Rows from block 7, named by matrix and row number. Rows with one number belong to one neuron. Each number is 128 + 32 x the weight over its row's rms, rounded and kept within 0 to 255. All counts start at 0. After the name is the row's rms in percent of the matrix's.
# fc1: MLP up (model.blocks.7.mlp.fc1.weight, 768x256), inputs 0-255
# fc2: MLP down (model.blocks.7.mlp.fc2.weight, 256x768, transposed), outputs 0-255
fc1.671 118 [125 127 148 139 119 137 190 146  31 153 147 153 151 192 100 110 121 114 142 140 138 117 130 143 110 120  81 113 119 128 105 135 143  59 148  59 139 139 109 114 129 158 168 158 134 113 100 149 125  85 157 145 119 134 158 122 103  64 113  97 112 141  97 160 122 149  84 162 176 113  95  81 112 117 165 165 148 135  98 134 102 137 163  91 152 137 120 123 173 109  84 103 162 127 123 109 226 129  92 151 143 169 126 203  94 112  93 145 156 144  72 119 150 126  74 138 144 152 148 144 133 117 140 136  71 129 162 152 149 118 107 121 167 169  96 151 139  94 142 129 128 160 144 152  72 173 137 134 134  69 135 108  77  83 124 154 148 174 118 162 178 138 116 117 177 100  83 128 118 170 118 165 142 140  98 157 118 114 103 128 117 150  81 102 152 140 112 170 171  86 143 101  89 131 118 115 142 132  89 190 132 105 198  99 146 123 125  51 130 101 134 200 145 100 107 125 171  72 114 130 113 166 169 158  36  96  56 152  65 163  91 124 150 109 112  64 113 166 135  77  60 123  46 109 156 157 110 100 108 105 145 139 172  80  53 111]
fc2.671 133 [ 93  89 190 158 188 148  73 125 158 110 142 118  38  92 157 106 186  99  91  90  97 100 163 166 152 106 173  87 136 104 108 144 148 183 181 142  84 119 119 158 140 143  99 135 119 132 111 135 137 117 150 102 168  84 133  69 131 127 100 160  97 112 183 127 144 128 102  84 137 126 139 157 201 142 147  63 110 127 169 101 154 102  80 150 118 139 196 140 175 170  79 156  75 140 122 132 124  91 193 107 116  95 150  85 113 109 126 177  90 178 120 138 132  83 155 104 104  76 171 180 138 125 127 146 145  83 146  86  64 122 146  83 118  54 141 103 143 134 126 126  69 145 180  89 164 126 110 128 120  84 144 171 128 150 150 128 134  93 148 113 101 125 138 146 105 158  82  74  93  75 134 179 115 106 143  62 108 108 182 171 133 146 169 172 143 125 100  55 119  89 110 226 180 134 146 119 124 176 160 111 120 156 134  92 155 128 100 139  86 104  97  64 101 139 145 155 176 184 145 166 103 126 142 131 151 118 124 128 167 133 174 106 149 122 130 120 152 102 181 154 150 123 154 149  67 108 136 155 152 136 139 145 100 133 144 152]
fc1.672 094 [154 170 131  96 141 159 120 102 130 179 101 138 108 101 146 117 135 136  38 135  92 133 133 124 111 179 138 116  98 118 127 142  80 134 110 124 192 118 224 164 100 109 175 119 116 157 110 107 134 117  47 107 138 188 107 147 107 152 135 141 144 105  71  88 150 109 101 134 139 158 170 114  70 136 159 167 169  62 147 189 136 169 137  52 141 221  77 200 130 102 138 112 121 138 108 169 112 136 106 107 155 148 109 159 137 181 169  85 160 137 104 171 158 136 106 150 134 122  92 136 138 125 191 131 120  92  86 111 167 131 154 195  78 111 208  88 126 172 169  81  75 184  86 116 126 168 105  87  95  61 190 130 148 123 175 147 174  78 117 106 128 129 181 107 142 168 106 145 153 191 132 113  89  97  87 143 140 143 122 136 138 120  72 142 152 102 129 170 148  76 123 138 128 161 105 173 128 107  82  98 121 118 171 128 129  99 128 140  58  87 131 153 119 162 145 132 128 135 106 147 154 117 156 112 121 151 124 119 107  78 148 117 164 177 123 112  92 109 105 132  89 114  92  80 158 168 107 101 138 151 129 110 185 106 137 102]
fc2.672 080 [104 143 144 131 155 106 176  91 120 138 137 117 139 141 129 145 121 143 143 171 180  62 138 153 130 200 171 175 137 144 130 186 122 122 173 122 128 127 118  41  67 178 113 157 139  84 131 136 171  93 117 143 171 117 132 122 126  46  91  92 118 114 168 155  89 108 153 122 108 104 135 148 115 149 128 160 102 123 134 185 134 135 178 174 119  96 193 142  83  89  47  95 130 175  88 113 185 112  54 173 127  85 119 148  84 103 112 143 149 161 128 107 171 169 108  99 125 106 118  93 161  84 211 118 124 144 118 117 141  93  77 140 115 157 127 115 144 110 176 131 125  96 156 169 131 107 123 137  92  93 118 136 117 167  93 187  65 135 175 108 158 124 169 148 154 107 150 119  78 118 141  89 117 137  84 157 109  89  72 142 102 128 152 135 113 108 169 153 215 123  89 168 119 153 118 143 162 162 117 183 146 109 157 154  65 139 155  91 185 121 143 124 194 153  76  77 146  52 119 107 133  97 150 108  71 140  98 105  99 117 135 150  85 126 179 143 111 103  99  75 102 103  55 105 136 160 151 142 126 149 170 129 132 149 106 134]
fc1.673 092 [192 143  81 126 136 134 145  66 115 162 141 119  99 167 152 173 127 155  66 125 121 129 111 166 164 151 102 117 115 189 118  99 157  91 128 126  95 162 135 121  77 122 144 136 173 149  97  72 160 132  63 165 124 161  78 142 114 110 118 143 152 178  78 145 125 136  38  89 113 150 114 116 124 107 135 156 115 104 106 134 163 133 167  81 112 148  99 135 166 128 100 185 143 120 123 176 155 118 109 104 165 105 183 107 155 178 140  70 146 163 109  91 131 170  84 172 152 131 142 145 190 121 133 124 127  94 129  79 193 106 105 126 105 140 163 154 136 156 119  90  71 127 172 132  99 152 130 146  92 105 158 128 109 148 154 201 143  47 148 117 176 118 141 140 136 155  88 106 120 112 136 150 110 125 130 213 185 149  73 131 147 118 123 165 158  62 160 168 132 165 114 121 102 118  78 156 110 140  91 135 114 129 137  88 137  93 104  71  80  84 159 180  85 179  92 111 144 131  90 106 171 136 143 159 104 133 128 118  99 101 108 166 146 206 137 100  72 120 135 169 137  96 140 100 167 158 142 114  73  90 122  59 183  82 164  55]
fc2.673 073 [139 159 136 140 154  94 132  92 154 156 124 123 148  91 119 148 141 116  75 132 135 101 111 167 111 181 159 151 131 104 153 155 101 142 154 124 187 136 142  12  83 119 148 134 159 125 154 134 121 144 121 150 157 153  57 143 177  77 135  76  89  77  86 155 125 103 176 134 115 112 132 143  79 127 157 171  98 123 162 165 118 169 177 144 130  92 103 101  76 128 120  93 133 144  74 177 140 135  50 113 183  55 133 165 133 198 105  89 190 123 196  82 126 183 128 186 103 112 133 102 130  87 153 102 145 136 128 124 151 144 128 170 126 164 144 140 121 121 119 165 136 134 168 118  76 107 123 129  95 149 106 182  74 122 179 148  41 111 136 121 138 199 157 159 109  79 108 134 155 138 125  48 129  86 121 173 126 109  61 131 107 128 134 160  80 104 128 156 173 121 137 163 156 108  86 123 200 129 134 153 100 114 122 149 123 134 145  88 169 163 150 126 109 122 125  74 132  93 126 121 117 117 129 115  41 144  91  54 121 139 121 180  97 145  87 144  98 130 128  80 141 145  85 143 128 167 145 137 119  90  89  60 162 149 133 138]
fc1.674 100 [173 137  87 127 108  71  67  89 174 131 100 158 101 110 107 148 101 132  85 103 132 138 115 121 111 166 162 136 149 144 122 127 119 142 148 120 186 105 184 115 128  99 145 146 135 115 126 117 139 123  65 159 131 179  67 123 151 100 160 106 150 116  91 134  94 112 121 105 151 138 154 144 116 110 103 175 106  50 148 148 168 156 150 127  92  91 119 190  98 105 104 168  95 129 122 199  70 108 148 121 130  87 152 101 203 197 124  26 165  99 126 121 138 185 126 165 141 106 132  92 167 133 116 110 132 180 109 149 152 122  87 210  88 175 199  81 137 149 118 112 158  72  69 132 160 121 103 140 155 166 123 142 137  99 199 156 108  54 181 110 123 132  48 184  82 127 188 145 164 142 108 125 113 119 181 179 165 129 104 134 152 121 116 110  87 139 145 129  94 156 119 165 136 166  67 172 142 121 131 102  72  58 117 147 127 159 143 149 197 118 140 141 154 108 183 124 131 110 134 128 147 125 145 134 143 150 110  66 139  79 150 188 112 145 120 159 142 145 156 157 115 117 166 108 123  90 147 106 134  87 140  86 110 137 146  86]
fc2.674 109 [141 132 180 123 122 151 149  97 115 113 143 120 166 134 128 102 172  81  85 123 158  93 159 159 138 120 108 120 115 153  92 137 153 173  84 105 113  93 135 114 108 107 126  68 132 191 129 157 129 162 153 149 194 144 115 116 152 112  89  99  68 139 111 168 139 138 122 124 139  97 130 147 122 168 130 148  97 140 140  81 132 208 138 116 139 199  64 123  90 153  93  93  85 129  87 139 121 134 185 158 125 157 158 107 175 169  92 125 161 183  92  88  95 163 152 167  96  97 117  86 182  71 152  92 157  68 169  70 135 149 153 113 135 176 134  86 155 132 117 149 102 155 154 104 133 120 119 144 116 125 130 166  76 118 174 133 166  94 123 108  95 173 153 196  77 118  93 161 150 102 116 117 139 111 161 180 164 147 118 147 186  95 138 191  66  98 114 134 145 155 105 174 148 102 113 134  79 126  74 126 107  77 117 127 199 145 108  88 128  78 134 111  87 144 124  76 171 179  76  89  91 129 156 115 157  92 166  86  96 163 137 191 110 145 132 161  92 111 147 143 146 181 154 129  99 123  98 133  42  89  61  82 165 110  95 155]
fc1.675 114 [ 78 122 153 147 123 174  86 125 149 167  90 140 126  99 153 143 178 142  91  99 134  93 104 131  82 138 143 158  59 120 126 137 152 171 166 142 196 177 141  73  92  78 131 126 175 188 157 103 143 142 137 169 169 158  92 117 169 102 139  53 128 139 148 148 109  88 125  93 174  94 160 133 113 157 104 192 114 130 143 172 135 210 147 123 124  97 115 126  60 120 125  89  51 116  64 144 130 143 143 124 178  78 135 152 161 168 127  99 213 139 119 101 145 149 132 103 129 110 164  63 124 158 180 112 109 137 141 123 119  92 121 139 146 152 126 134 162 122  97 139 114 123 147 139  72  93 114 172  83  73 144 147 105 101 139 123  87 131 142  76  67 129 158 159 134 107  88 130 144 112 125  90 104  94 161 172 112 112  82 132 161  78 130 125  86 125  83 184 133 144 143 145 174 161 183 148 112  67 112 124 109 147 115  92 157 158 159 142 167 110 119 122 140  98 172 125 159 112 180  74 125  74 140  41  69 116 147  94 161 125 175 190 128 109  67 178 100 122  94  95 169 133 117  91 101 103 108 162 115 152  80 119 173 136 139 127]
fc2.675 115 [143 174 131  95  85 153 142 167  94 118 106 125 148 156  68  93 108 109 130  89 143 154 128 110 152  71  95 107 112 166 167  98 147 117  95 101 124 126 167 151 170 130 180  97 132 190 145 147 141  91 166 115 114 164 161  96  82 159 163 126 144 105  70 131 164 156 116 183 158 135  93 128  76 102 186  95 124 161 105  39 137 130  97  97 177 135  68  77 167  95 125 166 142 101 114 108 110 145 204 109 110 143 144 127 176 138  98 135 161 104  71 121  87 126 114  75 115 140 146  97 146  90  91 126  90 162 126 145 119 164 155  96 181 124  73 198 129 108 122 123 177 173 121 118 127 141 167 144 104 115 166 125  98  73 154 105 163 164  73 183  89 131  39 162  75 123 124 191 141 137  82 155 172 186 195 179 118 158 156 119 177 118 126 106 141 153 110 139 117 100 113  92 148  85 123 139  91 113 115 105 154  88 158 141 153  99  75 128 120  86 142 164 104  90  75  59 146 170  99 115  76 204 104 134 164 131 143 143 129 160 100 129 120  87 126 139 120 184 134 134 160 115 168 142 137 134 138 113 119 135  77 138 150 105 175 151]
fc1.676 098 [114 160 128  89 160 125 136 142  63 163 143 125 117 131 149 135 117 144  75 158 106 117 135 150  64 171 107 113 110 142 137 146 132 126 120 110 123 165 143 109  92 154 178 120 167 180  90 120 134  86 143 145 115 180  96 119 130 125 110  83 108 134  61 116 112 110  94 132 162 126 111  82  81 145 217 143 133 113 106 205 127 154 142  91 139 167 126 141 119  84  98  92  90 138  55 166 167  96 105 118 164 151 150 204 160 173 149 101 181 116  83 108 119 153 102 160 163 133 111  70 154  85 175 170  84  99 121 117 156 148 119 184 158 118 154 146 147 162 124 128 115 134 124 130  51 192 131 149 107  64 151  96 112 105 197 169 108  95 121 118 114 123  96 127 126 108 124 109 137 175 106 143 119 115  77 174 153 118  93 139 128 122  69 123 139 101 127 176 168 113 128 124 160 142 118 162 109 112  84 127 107 105 233 151 114 181 133  87 152  93 120 137 177 142 112  78 123  70 137 116 147 129 129  75  90 132  71 114  54 147 151 141 145 160  85 133  47 134 145 120 108 115  91 103 157 143 154 182 141 127  86  82 199 113  50 100]
fc2.676 076 [137 170 167 128 191 117 131 211  77 135  65 120  88 138 162 114  98 164 100 166 129  56 188 157 137 147  95 126 143 148 141 138 119 119  98 117 109 109 121  93 152 155 167 144 139 159  85 178 119 160  87  99  98 122 166  49  88 129  73 145  67 119 172  74  91 104 150  85 139 107 135  58  72 154 203 146 129 130  86 158 118 118 150 138 118 166 147 131 110 128 101  93  77 157 122 119 151 132 128 180 179 134 154 142 105 165 131 133 153 169 133 134 115 120 109  84 128  73  60  85 117  56 180 137  60 141  93  90  97 107 104 107 106 129 124 158 140 133 174 155 161 146 141 160 107 159 129 161  93 110 184 140 138  80 150 137  61 126 144 112 102 133 136 118 120 114 132 146  81 135 121 101 107 154  68 125 133 104  72 171 108 101 113 132 116 125 159 179 184 106 173 178 151 148 175 131 149 156 121 168 134  79 193 186 129 127 164  95 174 128 154  94 156 162 112  61 166 127 123 134 126 144 163  99 107 113 143 157  71  74 118 135 171 105 121 156 127 128 120  60 104 130  92 123 139 161 130 180 106 158 113 111 169 125  78 161]