Weights of a small sound classifier.
Model: 5.62M parameters, norm layernorm, patch size [16, 16], width 256.
Training: nadamw at rate 0.00067, 12900 steps, batches of 128, held-out accuracy 68%.
Data: trained on acted Russian speech (Dusha), 26041 training examples, 63.4 epochs.
Rows from block 9 of a small sound classifier, named by matrix and row number. Rows with one number belong to one neuron. Each number is 500 + 25 x the weight over its row's rms, rounded and kept within 0 to 999. All counts start at 0. Numbers have three digits each. After the name is the row's rms in percent of the matrix's.
Before each neuron's rows are labels from the 100 clips, of 14976, where the neuron reaches its highest value: "strongest on" is what is common among them. Only what is clearly more common there than usual is listed. The data: acted Russian speech (Dusha).
# fc1: MLP up (model.blocks.9.mlp.fc1.weight, 768x256), inputs 0-127
# fc2: MLP down (model.blocks.9.mlp.fc2.weight, 256x768, transposed), outputs 0-127

strongest on: emotion: sad
fc1.61 100:509472489510511493452519493556498521491520489547518509489484495500475519496508453501471511506463508441472456474538487489455548526538529475535449583539502505490484510556528476503529516469518503493464497511496495453472484519507535466495486455517491540479523489478508544509500518492462511537503455483520484551493503469504500503505519500466497517478510526512539482517474473525501506509502
fc2.61 105:510507434514466517485505526516468532519498463510517487488481453466483517511504507469504486516484499531516479490538510516497499489472490490497497528517528471527480534451478501503532526452501480500477501517520484463495488518526476478528503487505487458474538507461487529506494488467483506531476519517493467459517501490530499536498516502525482491453487539577490541468480491516505484508502

strongest on: emotion: sad
fc1.88 098:520470462543477486483493477528479532491503537507526522524488510483472523500488438546501506486452507487497451492498472511453509534546513485465441545514518508515503509494514477504510533492511522435459445495511469443488510556478514462493493454496478505493487489516524524539502505488465529509488479508511471526500499486496501487505530510479506529480485532526543497511495494520525502516510
fc2.88 116:503486463475419498510520521512470491538518450502480495528499492481476483532507526479515495538494540485477496492517498514500494488495468482488509499504564506488475503475466500478521512517540466520489526547487492473514486497502492502552475513467510458504512504511449502464519490499477522516507517514519452478490504495509505519506478532527471473489518488572468510519503504530469505485502

strongest on: emotion: sad
fc1.481 099:473515537458509536517523500509545494465508504511494560489514470487479511515497462478471490476491504521511497501483517501513480510489500538505478509463497507504567494487508491481464505546488498519484486486557497466541486511504522511510547511498525489424473543476499509476500504471441465472547527514483500510528478518490551435499494476503458466546456467499490492500519515528475512503448
fc2.481 122:499519489442484503489507488531459527493485483507504495467483520510478476486476539505481490491476474509522502506517476463519525540499530494544494481513508512541534498515523488499454462475443529547483497556500493469501457506528513468513521477507554517465525468442463494476518493521468496546546476491528519468507465528541506474534495495473479514503520504522512491493456479522488505479507

strongest on: emotion: positive
fc1.190 090:472492491445476528520513475509526516473490505509517484484508528487522500492530477502487509466459525535469468469446497516482522517481473495498444559456463521484512510547491477453502509532493514499541491521537478467517523545481474519450511477483523491520525543501535507485476508471479476491520504516534477538480491499513521515511514464516451489474486518536496473558476529499488475531455
fc2.190 091:507491560482550488507538506488527473516503480512467484496545505511527487502477496470522506516497494489470477482474507513542492519509492480503531460489523470454494489510469537472518469536508475526522540486509527511509473458500503528477446495465502496474469527520492496480496476503489535498514498489545525547500526544495505480483473566487470487554522486439493471505500531500473530493516

strongest on: emotion: neutral
fc1.254 093:518486493518501508499500421541511489514524533534571516511509476505468477471497475490480532541499508454485471510535448525465502504520527531566479527495486497472520491570481499543508526494505518490506462543513483478468503507491488522489476510514490509464550480456479463501521501497465474502489466462498517551491518537506471457549487470458514510497531491495517487459543529463512457523543
fc2.254 080:498496463503462557512504494530497519509494499480484497516521492501481470508491495508464515520489457512532469524516473523534484531475475480485498518546511479480529484514466564499509495531430476495536458526500487482485484504506499540506474499457510510468524525481478502533506459509489488484505571505527535518487544539494495515513521484537510539444511511543517503483505513465464536489529

strongest on: emotion: positive
fc1.265 112:500521566497521503515515488525537485504521518481504481457507505488551547497527493475507516470491496494470434457460509522480502535509507547469490532481491508497523491473505481480486515510488509506517491495536486518484493553545497517466501517512522509494497539466534535494481486462504468470530454512501504521531524486505494498528513474481476519472501499482471480556465553561502498511493
fc2.265 105:496487565499541528505486493471500467553519507476554485529512549493534513491486463499463503496522500489514500504452488484477516496527477509546528536565515537520470532521549519521474490533525520513490497477465504535489506495473536495482530525517480509519482517514520471513503454465530487475513493481482468539527505466451480510498504473515512501520513483461529477517522487496523473469497

strongest on: emotion: neutral
fc1.449 103:450467544498504482517455513540459517482535497510541563461532497471486544493526517488524476490518475509500507516489484442494530505516483508477533495521510501517484524492491455458480484460525514499484510522539511490497465514532510501533490511496544508492537515501499532510496501519478484468569456465518540456523494488494492514496520505540474497496476480477490525479458557520477470438521
fc2.449 109:533505515517510485462505481506495447531524495480501485492469477506536494479513478528499498489518522471488471526470511512422471523505518516484470517528554523462541473493501486536481516458500496518509451510468472506481500543497522507532523496491472495527488455482461473550512506474503483505449511511453469507505482538483469460567500502471479573493491459487503508501499490465543488515512

strongest on: emotion: positive
fc1.357 107:441474555498531495472496458528572522457501524487524502481492503463549529472478489498507516523512522517534478454480478466485532536489502528473501509443515525509495519470523465509472460500519510517507491496555463501475504505557483511462535521504519511503498531524533504481451509466511469468559494505461537499532504505484504518518511472502481502497473513460518478527490529545461482495485
fc2.357 082:465506550514528484510551514493478514508513521510471516510488532481530528539469470493520504509472517490531467452474486489504525501553491454498478533517511513532488543511535490489509507516537508497510489454521492501509487510472515488457517479515472493487439506508540525483488538469507546491530515475497449497518472420501507492477511484510497450508464510502514506516511470547491536469491

strongest on: emotion: sad
fc1.224 103:473502499501498511497492483522493505424505539533517552452536497481488481493514516502506529484495502513504507466524510507488524508478508543501495543443447503477523497498563459481486518529483508486446462455515508481511557515498480485458486490529484505479477526516519500506509548479490492528470459517518519504501474559517519451492501457503494490539498479462519475538498486525481487468460
fc2.224 143:482502481515516484484511477533536530463500535535511523480493477482484547498458541487497477494489484512543507462558483525535477497511577514506491482497484491536525514464493510522490477479482512505452496507544482468474495504523500476501497512539508490439504461467491510448490480478475502528543478523482565474515523496555506471493511523458489494505464536487514522492519519545505529493517

strongest on: emotion: positive
fc1.403 097:508492500482489491514501447511475521485492506496525491485522537513502511485493465491500518507478490504492437506441504470510507577491467522492495516494499497477509501511529473476493510526476526521537478522574471459467488498524480501430451454472512511481530555475515531501505481515478498485499514486524512569477550501488487507533516480530452519461511505508534478517456486514476523489514
fc2.403 104:485478555486553516516527503499497501520534527539521500503545500501505512520469499455501507500490503475502477457509477502516527494519528486538550500491491481502504515509477512459503465537514501512460506481531510496490486509521519490457487504493497504424474505494522506503467500492491506542568489496518530491521508501528513464483519493479487459568498501450509485474496528488478479486505

strongest on: emotion: positive
fc1.123 085:490519519473503509513478464538532518503564509479468496512504519467542543478529446528491488485483512465475441480473527519436473565496496518494454493506471499504515476504473498524492484465480496498501472501506448499500474520504560525454524513466493517461474503490503476508495535494510481533521499504507503555488507531496510492517513488516507508500492516493492499519489494536517513510490
fc2.123 086:485483561470521483469504527496456461485459463501515480459487472531528473500515500466528472490503516529484492480446516482501504523486485502506495480453542506467543481520487500463478504500534508561537526510490511522500506507510477507506490491499544456524515521527488522479520510488491494515518488493480482481491487517492518464539486505520452487515480459476485485509495527485501471500493

strongest on: emotion: neutral
fc1.549 103:481516526474509530496505441498541501487464528499560479473476503494529519478505493515471512532490517500469494533508484515481493488488535558519445487488496493493478467522488480501494509499522510477519499500514478498522522501507483479497500530483523486544516520500487454511507465476510462496488500507535497551506532515499497527518483519486509477493565478517492478479533514485486435560470
fc2.549 105:512468513479475544528512492536499461542501445473493457520537514483510467486479526506502489465501453480518473503475474460502498520503445500495515469504551516493521495508502527499477460521490527536537495542464479504505516501492515537536469499425499543520486500517440510526529448547489532488541506472519501489500532541482470504536505519515475504490537456503527503486499486489493487523528

strongest on: emotion: sad
fc1.32 091:496439517468506457498469485525541481444512549570520546484521505488473533476534529512542479494511502488498521482533489469480534508526516479508505527435492520486477466519532443501479500520542504472470503492506489477508538518474492471518511509509516504538512525524487490495488530512472489504514443484511525483472500487494530501485496518492460507555495457477515498552520499513468486461469
fc2.32 096:495530474502470527483498483497498521520437459503477488522463551519461491464486551512489525500495436524509537522526487512512504506483498541554530516539505481520491497497516556521503528508475491533481512537512503481517497439509495482518464477529524491475532492480479485456525455520475511524445509508501493482466567500515494518521485486512492487495502513525516489512489476507506536519530

strongest on: emotion: sad
fc1.134 084:471445519518487534518505455497472514513480501497527486505528543508497486477479489506484501498520489516576425511489497478511505516529493496505516483493549496530514497520512497476457488536496531532532439506568471447464500492505488488456466485469542506488543505486510530501491458544479506446513511489499546513499543505468458534559529470514502514446512520486540507498471514469477486519539
fc2.134 091:476516520519523512512512515479538510476507553566524508473518471497499520523493514477510471506487517512489508491544496526526519469464532493500533488483496451516476504495477502462533493495512441478457523480554514469490540497540460475493488521514484484450474533492515520482460517487477511533525498516511538481495495486552556486458523519493469449553484502494498537461524537508491494505481

strongest on: emotion: positive
fc1.662 108:474515524466500516519514478512534501498517515499518488445498549482543522496534501491476495488504502506447470495494515487469505530466523542481489520497495496500491484476496471474455492523486506486506514488537483501484505516536502495480497515489539496526502540467531487530489482450527476480533496507527537525481498492533518503529518483487497525478488531478461486531452530555467471487485
fc2.662 092:487491539486496536521522479494499478578527500453518466535497546482545500483491453534469512495487537479502460497430484484458511514543441495517494519518531550504496498511540497537469495538524511511496458491467478521485510547458534526500543544500497517518474509493512461529512511464516513489513497476468429523527468490471477507538492478516503504485523490519495471526498495504488455496501

strongest on: emotion: neutral
fc1.428 094:484478512505491488504524507549462513473493482501539538485521485489508489500491515499508471514511497474471516522505490441526498503510482527476521483503540521498515519513548483462483449496519515487531536517534523494475469482521498506518476512490527533520496531540472489499511480513484487474562480460529544485494527517495466485514498519499477485474531511487531499496499561522460499486492
fc2.428 106:488502527528495502482524513522494478521523523474492467485473512501526512510500543493543470459523500486514475457466510506452463521500445474451489525468544503472531487508491493476501508519489492489518459482489480520491520535498509541533485469471484480519485465488488539478517518470511538475521499501460472473448487507498501504538538509571494521469460446531528536504504498508530528480504

strongest on: emotion: neutral
fc1.517 094:516500531487473503548461485525496525499509504505533501497525531463514544469540500527491476489499503490463482525489505457474484507498522540492496473508492514523475456490486454517422491465492532461495493531540506487515491514498515479476524558502520511540520509510533470529502471504511489481526490488526518493516498548490478504528498517477514537482559508494480501485485503498511448539505
fc2.517 096:507477479503465552513501498545507488500445492496504495504517488486474479445479500548432495477500493526535506555522492488524470521509536528480474445482509538519549453510512533560452507506472526505481492525488476509515505531495513503523500522473539515510482481512474490519527463519484483500493538485477514481517532553508499474544484488466503524507542482511510473483510503492511481568536

strongest on: emotion: sad
fc1.630 102:498516498455467529498501494506488507484517491530472503447499548509496454496568519529481507506507466509488496539476538454491545534486480505506468502490470496491518458535505476501439522458485490487486522526534495495514511490513505468479495533490533517546503505473522457518523498521498478513476518463521526470484478513541529470546484499530496521486493508489459477538441499474444487468475
fc2.630 105:463531488484487522469559480558475479492514500489489517491462514488519466487513480519503524478488492468525469470475491489463547540530477482492432580464511530478547511519523490486487510511450514509487466505485455506502536539485521513509499522477486518511451499472492499481513517489507526519533480471484490493500503492536515443540503454535490469471477472529505470513505467509461504467484

strongest on: emotion: positive
fc1.583 092:508486518532479488512480453497483454507498502529515529493500512500457507463505515514501513483539480468531518546525496449479529506555537551466527511503526543517502498518537478527492492506522535496506495496520505503489462489499500454522502489516501511533514506521484536498491481550497496485498480470503529487492567453500475471540514497475509507523520473457534487530488479507488508498520
fc2.583 107:539525499481524458526471500451551516514499483519485484498501487510493497521527466472468530484478507545493516525489546524515473457463519510556508439487505489541472506494510540504476507504539490519499507493510518491516525475478499479491538543552499491469507503496513443503474502489490456540480521510482467516515496485498526503472469505463495481517498551488471519528488488464534496506443

strongest on: emotion: positive
fc1.708 095:448507507458490496476484472526522521482496497471493496483506499478534524465524448508514484508483532493474471506442504496440493545475465524463473486463476522503519466492492476503495477507494498501520457506519459505481469505539506537481560520478540490496526547491497488494476541502495463501514509520487497527487499536503514518535511455527475463486493477534496479532492519497472462538467
fc2.708 103:519506555484540498435557522492495492492458487508459477464494497542502475507496491485519491517483492531470488485468500533549497543506486481524518494496513491475526482533484559486520495516509457545485522486505520513463471471513502489492469488491528476473464529499501501482523492487478544538493517494508488509476533530537532454517473526505464467554512468469481482511498509512459535500503

strongest on: emotion: positive
fc1.474 103:467531490462500511495529489500546530490512498484469495487500544459557511464545467521496483475495495505469477496466520489471545513465494502483466501469479498516484478468486494484478487492489484464485528483536442473510509517531503484494518524480519501547498530471534459501451513481531505482492526506541509530491483507515538525511535465513507480485476528520472450542446500513453488498470
fc2.474 105:489514539515535524494553471519497519497526532486510482478489517524533509528494508503497541529489500501506465482470496492519562566529469488469513556495500492491517512507492489460483484539475467489491460471509516514463486504518506528478479484504521508478478550482524524500489495468501534496556466485495518497490505472515500480510516486538494494479502497493507497513478519499446493451507